python train.py --train_examples=26041 --norm="batchnorm" --hidden_act="relu" --widths=[128] --shampoo_beta=0.95 --precondition_frequency=50 --ema_decay=0.999 --max_steps=10100 --warmup_steps=1010
Rows from block 6, named by matrix and row number. Each number is 128 + 24 x the weight over its row's rms, rounded and kept within 0 to 255. All counts start at 0. Numbers have three digits each. After the name is the row's rms in percent of the matrix's.
# conv: width-3 conv (model.blocks.6.conv.weight, 128x128x3), inputs 64-95, a 3 kernel for each
conv.0 100:111101113170144131134126131112147142125119126126111132136099105162104116119160155151111091128136168127116121145127130140148132127137168138136132102139140102124132175212198126129135108121162108124121113117103062110096106071062123127102138137129137130148116144175123084118134139156103121122
conv.1 105:165126129179194138104068129126081127127137130132134133124155128154124123096117146126131140121130143133198137128141182124170141130126203139126128167124110105098143145118105130124106120128131131133131128115126142134195115120131142169100089123129072129125128152150134192178147146129117129131
conv.2 101:128093082134127087099126122098160143133130125126136123134122128086116144174133128126124139084122123106154131130136106086126128133201183123125128088140151127098129124127109107097139126140095127133098107097119138119132161213135129134144114131129120132100128129137149131170136128127131157117
conv.3 101:122127129147150131146114085122104086122132134131127141112106112110100096121103120131184207131146124133125113110123124057062100162149145116127171113103128110106059123113130124126142129161129119127097145109119094091113128126128124101119139152145150091076117128111135140094123079066096156164
conv.4 099:120130126121127101136139074157133081134124128166193157138118133126127158130166148139130130146120082117119098107116092139135136167140128156181141117135125115118107181162137132137135088134170104130146131091100131128112119082115146126128123123118144160165154162128131128132136095092062121090
conv.5 101:126110109138132083124131122126116125128127126119110127124126157147176132074126217128126112129152133145149132119128120122096076173138152109206221148129149132130127129124085126100129131115115115126152116118128100107127133132125113125120080124124146126081126128123173124127129108111126128126
conv.6 097:154157141127076084191143131134159124133128134122126134114126139118113146176123125101127133130103082129120141167102100196220154139162142124130135126115109112086119149166112128130118121101125127104123130131109128108138119129127118125108114131128126179168135179135138126125100103117116141147
conv.7 102:131117135146135124140133141137217235119135132189133083157125107101090127125128085130170130108115116115131157127149110162126146088088131110139128141124123134129133117130153121144174148110115125152140082121131161125133115154145101137123106092127146118138081076110138072095134134128131130156
conv.8 104:127120096133162134166117085119099128132124134097113143129126105137127131133115110137166176119106116143132120120125128133111117144135141134114100127135165139137166123143126127122130168129098125107135142123110127109126126148143137133106129126127119173214106121130125125117125085125151242171
conv.9 098:133124123111116125132123124126090098121138142149214152102087129165177134105063045182150129112103107118148187181139118111123131121114120083077064130128144128118153080099119149156150128132130156118108123147129128151125128139126143174152073109126100129132105109115160121117138141134136115142
conv.10 101:114166128138132109126161129125103112123126136142160125093086141125100115198136081114138164177035163131111133132166089159114107129165092103215138123132147153089096127097106121122172102150122140119104124095100171179071130122124130122130074124100130123110108130147113089129121162129143156155
conv.11 099:130116133153177139099077119130142100144123130138128128134133136136127118069092097127129129167157109122129146132132109126102096136088102105129141137142109136136118125120142146123089128084115127116127128130136131111061122128121111063104163146128127125122077074113137121112127138129141134127
conv.12 099:126114124103126154134065128126093122125130113130121132102097111148146100128172166124127104128120128131127127099079131115122098127115105140093126140137134139142133124143128114111117094089134125178188127117120121129143150157127117107086136132166151150098113124105144154130085141155132157171
conv.13 101:167122124148159156142138157119105125123123109114101057129129123127112127135128142072131128144146113125122125142099107141116148127136124171183142129127123123121142106130163062128129122119096128106118129124110132126128132123113132117099092116126126131128088122124095120139079125127133105072
conv.14 102:164138144123195132129111115125101118130146127124116136133108131109122129123141143132129156147114106127171136130117121136132145182087102163127148150122107133171177113136128200157125113101134163110136120124143135130129100129125123112116115097125104121155112098116136108050125129143123132138
conv.15 083:096134131127122137128128129127124130203050141111149153088130116127093128126151135133125139140112132173055127076166151157122135125145126129125133145079126128185123112083128155109127131134136138117124182063122064146151081107134131106120108168165140167123160108111136161109122124132127131134
conv.16 105:147148134108114101112176158096100127151132131131161164177202165135132129143159173136128152153151117122130119152121102134158144110121145133102115125132147132128087137129123132145136152131116142143138130123124135118125121100122119128146104128133126100126151134139119128133101095093120078128
conv.17 100:114107122152136115128130122105139153102129134185220129164165184117129098132152191087113115107104129122103110153109123134118134143125116148139164050075111138102076136134140125121160145129105128134145128147135137121129132139140127129110140164140111110131119132149138153125121130125145145137
conv.18 096:132226215179127107113117140147141184130121129087063077109093078152130136076104131152129129090095105127128138127130110114107139145118121082069112114130136133164168131123145140134143125129123147139144127123137151142133067090144162126121160134126132122131127148105122098068112129140137116116
conv.19 096:146117148102127120144132129136111117126124154082080127136131144081110124116105112067084099154129155121132121122104108138117077141127109045073122112095089116089113139169169129122120094128126143136142128131142126127116115126130170137130136154136120127119109074084152130119138144137127126133
conv.20 096:119129126129140171132137167113140133139149115145150114117116129118109128151124123108113139131130135129130143135121127123158138139125127142133139137132135124135095128132112107126131109131155130152130127131132143148143127124145129120094126102117166133115184209142091157141164151120132107105
conv.21 096:144142117107146132114127128161188126125092135131167162099094111129127126133114127126127100147129127162123112134129151137153135134109093139127123136112106154128095147130112126107125125181218106145152129119126084099090110093115144130096132135143128122120114083120169132080130150130133156131
conv.22 098:139119106134108106133129075107074116127149128126132145125134143130143132155133151129138133124103127106129127141169121153143165128170130154146106141141094120131121095035128141145177129119127131127121121133132104075113126131161111132121127094130131130129114087112086077110112127132125123128
conv.23 102:130168168134118134165154147082084094121128108120093130139084085133130127128136115150150138093129139134119131148124128142185146130124114077084118141129128130122175129133129111130125127132146156168176132127125129130163171200132132144149125158138120127144139103087072098108129114110124118071
conv.24 103:124100121130153106152160119131166163147099117145131138155142135123116120086129129126109151153147154142124087139129130151132149136127118085115133129134160103129141120122111146114117127138111136151120115144140141132147139122104161151127115141162080143132130122134132136110130136127132115140
conv.25 105:182164139142134071135103112032024098130128134104101118123131144148137124107101100136109125129127126117133130103101097133132139093124125167130127127091131106117137171140126126119142127128191148146136129133132124128129122119118146147131107115140123143121156146128121123130089112138127114124
conv.26 101:132086126144120110087065108109088093137121135108130133120097131136127128107081112112127145130134109128103135147166147094135152132108121120126102114132139108123122097126119135104125133112138128168234130127131061087127130135124112124115173149117135119149125118111128130145126119133128150133
conv.27 093:124109128150147113109084128107081140120123133118096105095086124109134127092138155130126120112125128130133146126122059109106134170134129147130120130077108129187143131127137128125123149134146137145214140136124069093127127141137121109116165212138104128130107081075150144104118146163120110111
conv.28 097:127116112106127200124148145119131123140133142128121131152112098150140112155132128114128133109114131132137125125148128159123120121122145144116093158129099118132122123132163134120128089096121134128116132123130137139131113124139131153159135126118128124137130145154153129128130115122128067019
conv.29 098:113124131136183169119126130140121117127120118109118128140112077125135144095122105128118129145129110150136128179140148156148127140130136075107132100110108079124144135127137130129088115127128114131127132141140104123109142174128118150122119143128064080123098100126125127129130123085071127132
conv.30 101:139120131143186138119123083112092103132122126083121084159098105131226219139098116124114146128115143141135118130079102091122094208094085149159134121088146128124130117104133109126129128119127165132116132116143098128126108054097136121113163141120086102118136142129130123134115090119147134133
conv.31 103:092105098118136143129129130124084125143126139138129163148121128148129139124133117109128115145128133128121106070098087155148131129130108124111125126122124129157127145142144126121135081124090120131117130130112099092127111112130131156150123124109142125158135176170128132180131152123137138126
conv.32 097:031000000132135129107118136087116123138116111150154122131159126125156141130116108160150123162155157118145153141124158128134134119124149107082084127125101106088095110100124145131113128138170102132137120121127134128133116115136106128152109104147147136132166133100140116123135164111127130116
conv.33 098:131129153137133145128134147125135121114135140132120126125101034100105118093105123163143129127127116132135138130143147116086122129126130131135144126122128104138140145137139139129124108123126148149147148128103147187162121112065152147137124147132186152113130142137136137139108152145103122115
conv.34 099:129125126121129140135123111148142117129129133128134125127125120124121130131107125051066079130122133114123129218166131107126206117093118134115114126139138091120134097096145134122136152143131118097138146140120156163125128129115136153177102128129092114135130133167136154169145101091172167141
conv.35 101:138137123076118111142083113144163153120124122108078127145136111128155130157132124126134126128117077122127091151166112137125091134139152128135132129130138124131116071095140153153118155115117122133136114109082151132131158135135255240172102126087120140132145127128140149149099132138132125165
conv.36 118:184137125121092123153128093121149126039194151119126107134112119130129138136118118125134120123112154073197132139123111152092108129127143129158124098170126076093135127163135069131149120111092106108155069154122194129130123127134139189146092105104121120133124160127142094146153139122143138132
conv.37 107:123127129089097111107129134115142138127092126130114114110118132143137105105055055130134128123126121140107127119129136130127103172141126124157159158129080131130128126126124126101111142141125134139124086123127128128125110126126112131142160169213133125110157097097165150127131126137116117116
conv.38 098:172129153145166128126132135112116140128126124191169148139131131108156197155110120128213211168150127094138140142199132134166155136147126161127150144117131127110094135127112112121095083101109130139139121121129140129135134127131122093108115152156126073082092115126141129055092112109132111121
conv.39 104:095115142148156117094114138108108137125134118158151153109121132116158145094069136137111126144099169121130110143127076128052123177089131099127098120109118140123116092113125121117127130123118165153120114142143117121160128156127125116141161129105113145089130114138150091103131135087113176130
conv.40 097:147162192126139133140130118130110100125118127149125116125136128174197140110100149136168136113163174126131152082118125111108148131100099162154164110125142138129135117106096166123120141149155135145131131128139127141133116128165119130123126109121125095128131122083206199128112126135117160141
conv.41 098:098022069106084138122114129094061117133147120131140122155136126115092131127128129125140127160180170124132116106073086166122120133125151133132126149132117103131128111093155117128132137149148137127130138134130085064108165149161133131132125123129130124154144147155126112129132140131131134134
conv.42 100:159139119128138167135109092141095079127122127129129128134143101110128150129148096127128149143198154120109113121136179125088122121127111121131065127184116120131132172128105124133121127091099114082126128110114162145098153100077122116130129128132134111136117100115165192141141128142139128139
conv.43 106:151138111122128121097045055128102096128138130125095130130103137132088097106126096143129128137152140131109128109108125129121118162139130138180129127122141125119120126131079113139143144128129121137132127128131173158131121130136129111120146168159123121104116143108084115152129105057120100119
conv.44 098:093152148140142147123135131121126121141129124126128127085071127169129099136169131128091119122171103144150129122148142134161109117128139103118180118111143124142130133123127126122102125095147154111096129112121129182149130126129113140076120122125102129120147086125080116108084065125231169122
conv.45 096:170128156130148127083053101126097134125132127157177138130210171128071127143105101126103119119134136149154134160140130155114090152120145127129091132129142073096132129128129160118114138140138163157158168119115112081146128125137102123135133131170124129114148117141089124140138119110131124140
conv.46 105:087121105134112165073076109083102105124130125127108128140144173120132127080115086144128121128125129126120119070090122110079126090096063122126107132121124112103129134129113084127128156139126130131132140129111109101123094127109126130121129135142186146161155196177135106127143170151134134086
conv.47 099:130129134127108111085131190119075088128127127081097134153207146121094131145164141129111104145132104162113125138141136142149156140145134148117133156127124166177120106104090134133151182178133128112115152130136092136140128089094128147118116126114132136155088111124157137095121107133153134075
conv.48 105:117163122159150091123163118129156095125088139128126108181161129134124129100132136136127130177069116135102103126132109126147139129125128132124141169072127135123062129128226191082165126111115118153128103110115093120105100143127130128126110126135117129149121083208114094129117159105122098133
conv.49 101:128127106127101127112104121142158166113125119129112082113124131142185168112138160178146139148129140136125127122098133127117116079107115132135107124137127124126088117117136081125124147120132093092072124125141126121129071108131110135142123121130169165128152136138122132152135166153106094094
conv.50 094:126130119106126131135110121129115122135130114103097105142128114119092090130064074134128135147141137120082122126079086141130123135098111126123132124111116140129131107107085156129109147126115136139152133094134111086127128126113180191090126119112130122153138130129055124095148104120135142132
conv.51 099:128118126134142148151174130230171157119125134130119131084117139104118134113126129107141130123123130137134134172123124133153140121131143138131123128133129139177130170137129091108130145136137115135137138117115151150134125164135141124093153159170132123119140129122118073069137150147146125109
conv.52 095:127134126137160148119124122132155134136144120126128120108074079123094089111103118129158126084125123127128131138128106119109106118113133131132135129130082150143131124124126123082118118121125130135156129119150146113128129141113154132085070118160124094153146180133133141146131119122127092124
conv.53 100:120127118157111129136110130083132122130122128125146140111108124129121147125148063144144130141101100149127145148129112172145141099108091094128126148168075172133126136131123109123075141151134125130159122125126115122056133140127113103146127130106127154127135136129130128128102122126132120125
conv.54 104:132133126153167124188209182098133136131144133180178126103134133116069048116112129126112111137097171131148129133203159133118127139124101139117109128120126164104129104111124148122130129126130151128148154134127220201144126152135119131131124121119144151128117121106152134111154173141073043086
conv.55 101:110185141118116164091096124141126115129124124111128148189128084090132223126106111111117109160138120135129129119127127129147142110144114128142130124114133112122115150068099130133180071135148129170148125124124120129133122090117116195153096133162119092133129096122201128121130110107081124128
conv.56 100:137103128171187108130124099124099068131123126114121134144117141121141140194154135057112186194143129112104127128136133129112147156132129165140165114129156123123121122106099124126130117176118132138161128104120125125129120126129116121101096082111130164155138126119124104090165166136115131124
conv.57 102:145192199107120131135133125130145129139130124126126133123156130142158163096052078120117091091064103129128132133123123129132128119109118183132099135091118102123107146148126144166141125189172095092109128161128128138148122132159119126127132135136126130115108133124139140141136141149156167078
conv.58 103:121132117143140157162132132128127123121130124112080084130135126101144127141114100111119116138124112111125110107080101160128105182200170116127118097122102176154139111109128156184161144129127195163178166093078139128117097091131120138146126104125129146144127103129149123127143152130121112121
conv.59 098:138122108107127122106136127127109069136125115095127133129105130165200167134127156133132135141157134155139131133128123127121108125108122129127127116104110147132128164131121125141111159190143141158125117151133113123131130130127101098133115137191114125135115135126099138158161109103134107167
conv.60 101:139141131150112133129133127118129116127149132126123110142113095076107123137101122114108132127131170117141110127153124093095087082087117127129105131138142150117079119156130118139130118153144087060117128134147144137147137141147122128140161132121176198223101119119123116121141129106120084124
conv.61 098:198238136133160186130164144140128126130135127101087107100133138140168126131147121126127129137134195155159124119132137128134155126200150105181125132162128131111101134131156086142136107115136140128140127130140131153138172173132115124166097118126145143125135113116117111123118110111128079128
conv.62 094:125123103130096093129129129136128129139088098131136118127166190131116166122128127133121130130113121127080094147151133122145139135109122131154161120091082161222124129121148122111091167132162144139122130114126051098125130120132151147167127131126128136137169117120119135149097117138143127110
conv.63 099:132126138129118115128134163140127101127126119124112132126170177155173177134141130126128134129117119115101108133136128121111132126145138130116122124073116129127159130090121135129135142157194121133135124126134118117135123120094124090094128129119099095096126125111124123093119103126114129109
conv.64 102:122185132089090124132095106129104096127137123088103149117106125159129120150171150128130102121125133109135102100143160118125149095122108165149122158171116121132145128091161134131118155151135139146157106149117124129137125119128107085110106131142107135155121135132077029063144135120151143145
conv.65 102:129217211127128087127138164134133140129115128078114110204163127178126113161178140104116144127134136133138126102116113130120084128132132107143134138123156141130127138141134126119164099124134129125129135139180106132121130138130135128127121120110074102117121111086170154143138129123124122154
conv.66 098:129130128163148127135124170155128129123104106157131129089128137144109094123095102132132149130114138142096067165131122129143130147132175157129128106185147146121132103123132110121105146147144127129133130116116126148173129135107128128141115151135131127131110174131108114134112123134116121168
conv.67 103:135138094083148129133133112120078099085120133123116085098073066115147142122145137128128071141126140126142134216142110153172131134168161140072045124118128113116122126082123134085113143145124169144129133128133118113127110125129146162145163163148128144121118133133125116105119173186140124131
conv.68 099:135180133121082088135139163201161135128116116126140152182152131120098128086079128131116131096107133155156123118085116114111137128153117132194136166150154096098128114105087128134126076108120121100125128153129086084133161160151101114129097101144082097158110116090096128139114090123125128125
conv.69 101:139124084128131084116129151181197152126117138139152145162154144137102095142133151135154171109145128122123139125121153163165153137130154140133139094083125132135131106077113219229165148135135132173137150148136095115108125120119120137127131129140124149146160133136088102123140133143113130131
conv.70 098:122064050130089108148130111134139141139130118104116124108127157122108128148137136116157148130146124151123112103086110156142117133124116135130093124130126156114106130136127128103117121102104138098119120122112111083074099083125125076099120114097103158130124122129172214195109118146132128130
conv.71 099:127134129124111127121101089107095123128122153080110088122114129127140143130140128126112125105076075128095102132130146208138104121127129127135127087082109139138127114117105126089095130107129135138159133099146129172145123126122136151178122081109168156109127120135128128124120125133142134102
conv.72 097:118119130132132126125124114107121140124114135143141111142144134123122125076083141160162126120120130143120118149179127146126119113123124148127125165151122125116076118121143131131140119101120102118132128105109129126131132121123140117134109091119114137127128133175166180140096129120170154133
conv.73 100:124164130126134134116124124123128117128127112075131116117098120129171118112172148155186136169098195125097067128137114143082126171133075106142131125135129126115071118139143128129134121132114106117149128126130106109115113131129134148123152183123138122087128144111130093130107102093107116126
conv.74 104:095119186106150103048104126094126132136105125149124109126130108124105116124094147124148128151133163129125083119051070125130111104131128119103189123116136146132127161140119135122115127100117124117122125116070117113101112122175106080107153181188160127103157136138097125123125101108126125127
conv.75 099:135140152130100091114117122130180137136128135139128155114155132109103123128165162098132166149160151123131129118125111126093125170161116176127130136128112128132135143146158074120154085094117138130177158134142095127161135174130140152155124128112108148143137181153108072040130105120115134129
conv.76 105:112098071067119124110108165128099135126129134145081082210246177103121131108081119132123128094109141134133114138096113128141130136149129115116119131137128128135113161185213131112126102090128099104132129129169104062097140100101084070104126128120110112143125128156149151143132134127121098077
conv.77 095:168120099146183143141136145140117086140141131128124142126115112130143134112107118130133137096130142121130106118132168167151149086129103093076093167169148121149135168161163128125127139132129134134139135129156125084126122082081125129191101131143128105154171127128106092125143145125125107114
conv.78 102:130129137121102085170147110122130129131123142127104134102079106116110140121138132111120075123105124125106119123138133152169149135137140118126120111119141133123122120123149113127165151127114155157172117117117112129148127147154134124120155134118141160165129127148138126099118125121172163156
conv.79 103:126150138099108083120146144134137114129129127126109130128134108148145143135138127109109117118106126119144118131127138136126138076127115166178141136172156141164137125111116120171129091083109128126111133125122159135159107108104119122146058088113146180128130178133128132123168117078075101074
conv.80 098:154130120153131136154148126134135147131129152120082125118108103182159125134132122093106105123136113130130135108128129129135160118106127124132119122148180128114116133125108124112100129130178088096091150141100161126119099096110155149151161183160119160160160143152110128126105138137128069077
conv.81 098:156141171103141176136114074147065100129130135153136124136123118120125126163104127128131124102159130112082099163086112117130188179136127168126098133124122105093128125115087128143152138118111154144143129122138115122126112105123134129126129128149087094115124113095123152124089124166123104127
conv.82 107:153130094154146138124081117127126129124138145117126159124128133121133129133091096111130145141136127129123129148124119111088127125156126138116119124137132143113105138144152099109118158150101137127112131132128117129140125159134158143149134117125148137099123128138126149139129105130063042113
conv.83 100:139144128127152170094101140132188125121131118073099127165189123116136133124123114129128117155109117134151122125083059082116118161135126137125102124140100126123140111103059115128129108113100127125145122128123120083096130226179127133125137131136170149127120129155126112086124075095087142150
conv.84 101:100142121085102141111126145122113078139137132121112093119091100185169135109183137107126131144130136124136127137117123140132121127079094127188145129161148134126111108114141112144132111125137137130127129128132142129126122145127166135099135130146111141160120088126099107132145139142124130103
conv.85 102:095125105113085112146134134134111137120128118077119147120101124102123131149167118075133134103128071109140121135131139127129134156137122139127101115139134111117139186144104171157130142141135107136127130145132106143149123120130138133120123126142094122146149154117134187130120070170134122123
conv.86 101:114110129140128142116106127136108128122126131109127121143142154136127096126124131130130114160128117170123130093132139125132133123133138175134126129129134157149153125117129124129129133109117110093110142135143126141136115128123080127136132148179137144116106128125191136133129134127079139220
conv.87 103:127124140128115121136131163112114128116121149133119115127160129118133113106127161129125113118123138137125121153150120128100122128126123122111126123132133193240199124103110087128140125126123144123091144128109131156121090101112126121130101090052164218184128113105146154137100102128112116071
conv.88 103:114119129127124109123131127128138149139131126085078098114125140109150134156127135150128121120109095154133141126143144122127132159191146111109110186137123094116116117100125137128129132130135140129136111130131127121131116103120146179137130155130106094084127127108134170164112127128174144142
conv.89 093:114119128140144123163121132126087134122101125120115137081100151097106103126134139129109111110154139135092125129123138122128133128122137122123134096081090110123127073110147132121140121071025125115131157098130082120125112124119126089087162172131119158120126136141121134132133113100126146117
conv.90 094:119075115107086118121116089125122156122133127127122132136139131130128128170098143126127150104072156122106112135123129134051043130142110127130127128156133092075115133139131134102134143137130104125144123124125119105117112113132137138116109118130158134144123196132127110116182162119150122127
conv.91 098:113082093108058097145148152128103113128141159134093058128101090126139135128131137144130126128127103128122124131134140127156149091129127153168142115096109158119133135183165125133160154167143130125108132130133134094114156131141123102133123125118144160150125188191124096128147147106125143135
conv.92 099:148129120135133146125160131140112098132109093105157206127121124103129128106123101142130132158203209137114129133148192113087108157121106133151130129126077086122139131169122146111120122102098160104122129111107128186173127117127097105125177109114120080110090105069118090089109115172111152114
conv.93 104:127112126119167177097105160132105088155141143101123127146134143130129149088132131118105107121155125128132109105133127107140113121122116153152126158147167094105102182137111121180124086123140126117130119111109118131149161132132129060089185158140137129133139125121149144152124135140186134117
conv.94 100:128129161121159158085085126137114141140115128186138134102086100114145132139126117137125110130124135158117117140112111159144127152124129135116137136115154144166132106094089147123084150174149144131131129111074143124128129124108159133089129122121117102121114124127142138145111117125185135065
conv.95 103:123130149161156121103116146102142136129126133138073087175131109125110120081107133126092128139160134121115122127073083123129118164115139155147196121124147152152130158132109125112128170113125137124133109121120107110105127163127118138139154131122093102088110084113110076115135157141105115068
conv.96 106:161153094135110131101127094134131111129146135128127129091095126115124131126103136131147166132111133101120122161153125137135154111076121154113129098122130129090089154110112082101141197211135066105113126098119126128128126124106140115129142130102123121099141113126122086108119152129088053118
conv.97 099:140143140163135147129119130129139124130149157120122121107120131172139106094087128134129138059109175134129141103081109122104123118128133146110135125139157125111131114109110148119144119129135103127147141127148129126127146170167142168145132123130163138115128135129120097041122133143050020108
conv.98 103:132130133128163128120097120120155134142132130121099098125133129137136098154158150127127114128135102127158164139157128113128123120143155099127085127163156154179141097076111130128101132127127114106102146194150125121157130106126108085085142163139123084119136126122065079077145173126152150126
conv.99 101:139144128158114127172156111121140181114136131181173129116148139135107110086106109131131138126123164110120138155130111172127119138134144129074099101149163144151109175143108125125097124132125146163098114104121131104129191228188113146159130164139134117129155137135126128130135159133168150131
conv.100 096:152143119089120127139129128100098068133128126133111077123132150128129131110124115143102073104131147136162126156126097133103105101136132072105099129200149175146129102094148101121131127119146120125138131094108130093080134131127151161120140158154136070133129152134089122161158126141122123128
conv.101 100:112138130116112102064126112118124129127154140139113127127102091126094113129116134116118124150128192124151124172153130133138142131119113144129144108142124120158121126123124117127121120124112129145114116130142134134137141138126127123106113123103142104127115144126138126117153127126137198140
conv.102 104:114131134141127163139131125131148170128129120122122177048052131114125082142119114149168145101078146131134095118132140112132084138131131108151176119112109171140127114129128123130129140158150249253254131125128149132111136128124127129128141194146120137110133129146132130126134116107128141135
conv.103 097:128115148111150141084145110108115071131119076096130127121112133127134138107128132110118107084068108120123105126139151107082096139126139126127153116089115074098148104115117123107109131142130150127131131168089126094137144119125158131120118127153142121128127128132112117102137121127118082129
conv.104 097:128075130109141162144088110128116149130133127126111122106110106114125125125128115144120127131135139117101121136150128069079136127136134112085107131129165083126141127132135155177136154158175133145122125121142124099110121075092125167145127177161157115126169153113154145146118142116118140140
conv.105 101:129138117127164170061060104146188144143134145135134108138129133161122132112145142096144126151135123148156158127130130122127123143158117139152132100111122059083093136110090130084126141137110133125127152128122197171089133142124133140153097107088123142129143102129145131080175197142113123138
conv.106 103:140126127119127116117072084126115146132138134155115122132195148127130115124130139103068047131178161115106109153157139120128124141125114101130103156144122125114122146192149132115121128129131115104134127130126095119125109092076109125109174149144137168160099127147134128128108108114144137109
conv.107 101:165189131122126128210171133183156136139165113077064077143143194131135147151146135122113111126120132129100079118135122148134123125123107127076085125159126115120126105117122104088127125097119101127113129122112126128122144153136106113154102094105136086091129138158135124122113125115115141134
conv.108 096:083119140149103147122127144116145144114106129152179166126156139137127113112152189129179138119114121128151133128102088118119141122179163099117128165157152131129130132130137126116124155121130120130143124130122121155149104101116087122124110098081158142143098086138155124132132163145139114100
conv.109 080:096202122158129119119122133129131123204038128126125135069146139136109134126120127131143150196135128185077152092102131067126133126145126125131125154090114121138126128064155185077109120134128135129146170059134105135132123131130148097128117135153099121124158121123146128122113132146128126133
conv.110 103:128135128126124129131147161182217194127125125120111131182149121128127132133153082119127134125087106127122129122122125099083129120145157126112105135113138094122116151143125097082150105137139126127133130129101121084104179156120139142128120112130093129128146147131123054091116138129138131126
conv.111 102:109155177181119064132132141129143142122125117165110132110133142147122092116145161101105126129144104117088089117112128070126171102149144122133130083128113071128129125117093120141132132091095121094137129136109128151163145133146142125127123097115121101129057180129117119131151128138165135087
conv.112 101:126128163142130151143125119132139128122114123097131161108141149119100108123085125110127128129123090138164120141139137150175225130131138148118130125071106109120110117110138104123121058135127126142128128153132089098136170159129129118092174124091130156138117131127159170152121094116069131135
conv.113 098:123129124127140130119150125127082117133126130114133114139130134178160174111113111109120120127140127136113125093057119140127118122126100146170139137116141127138144126117120167139127154165138144134123143136104135125125125127133087127125146131132123083074128144164131163121167123145125081103
conv.114 099:162148134100116100136141137127149162114127131147137132087125144149147137138125145149193181150120117132140128131130135148116125163181142129149124124119111139121127124103131147149128123133142129128134124140141133126124117105140127130127154130131118094072145127111121130096096110119131129094
conv.115 102:097128164124130141136138105126102135108119136169127104128145144129153177128124124127122106137144125091105128155144133138132166119093127128127157164142138136113092119084123123148145125109127147155138143139120120128143102118108169131086106108118130118127103130150107083077136159140126109162
conv.116 099:130138144114103108126154142129122085128136135112122125132136144128119087139130132196173156114133155143129117128122125168154151106072113122127122150199149117132123146127129134160132135148126127137161126131132110079073155138134151101098141120129129153139097104113138124129074100126165205170
conv.117 098:127140132123134201170115137129086139126121146132120140159166152110103074082102082145153130134149164118135134084119134098142109118160130118132125115128123136121128102117127106084120116074123183132117135141131092132134153132127167165151122123090154139101143127131132069127139135169103091091
conv.118 105:127144131158150146102137139127117118116105138131138139129123109120110121144130132137137127093083126142126128114132137150196169147164149129209157108132116156141159122151181133157129165181168122132128132124132099100087077109125124126128143150138078087120091117157128127090134134128167155090
conv.119 086:072145116143126126123110108128117104227031136129132140109160151145087125118100132119145138171114133203033128110137141123119132131124118123119136167086119108184132133079165159079121105141145127120133196062130078151131120125128137103098073136134113120129157121142146131125126131166115122133
conv.120 098:135092093122133131125127156108085093127116134120136142155097126133134121128155130129134139124139118127122114108161214216171122184164139082106118119077108140143082165130146139106115142175212108108092123155124117169139124100141109133119129129103145162131134140132168128101099142176123119130
conv.121 102:130119135132150133112108109129136100130124118158149160117124148100133161124129128164131128119118139139111101114118128122097060143134130122127137133105101130145158130100127100084177085085102153149124128124133113131155152140134112125134116144123190169139156125128132114099131129109097114131
conv.122 103:122121131132131094097118109118122127121128130129127121122175191180140123141141112141127128128141071129159136151134116128135145131149178169146131112114100120134144116098144117140136151080102087126148128131116160162138127128141130121131127140117152116083109127189123100133146176139123110153
conv.123 095:111130131152121077140150129129090130126117121129088113105154187128125154116133138149188145077129134131112127129101121129122139134137135105143129150147117131136144123127119123153136140140142120124129125124131088124124136130145144137149133101126125121104149106114110128127080041109073085099
conv.124 099:128134127089083112064124112127076088113132152127127125156125093130128144127123102114104107124110124139094095112098110112089126164196149101105121103132113135133121104130143081126121133174203127162158123131111121130134139113096128149129152180160154158145125128143119115123134128153131135132
conv.125 099:128106086117106145167153129189156143124134112122185136121114125146126119082104121127128126161160084136150120125136130116104079082105103123101104130108108108125147128124088106103096116097080134136129137126091128132136135094127126114124123127140125127116132122117113131117129125131080132178
conv.126 105:158130114146136178132162159140143145123130129116128092086095129127118098132123123127080040123110097125122118131142129125123132164126126125134135143139136130111108115121110131163188211190154155124116084102113127129122156144136134127122119148141173143128135131155127122125120144147105095137
conv.127 099:130128129129155141160195169114130150123106132124118120123115095149113126085111138158123097145119124104144168137137117131147150128123149130143127160131138126099136110129132133138146102128153111072090125118123126105116098113126125111145125148112099125134160129146135099084147162143129129140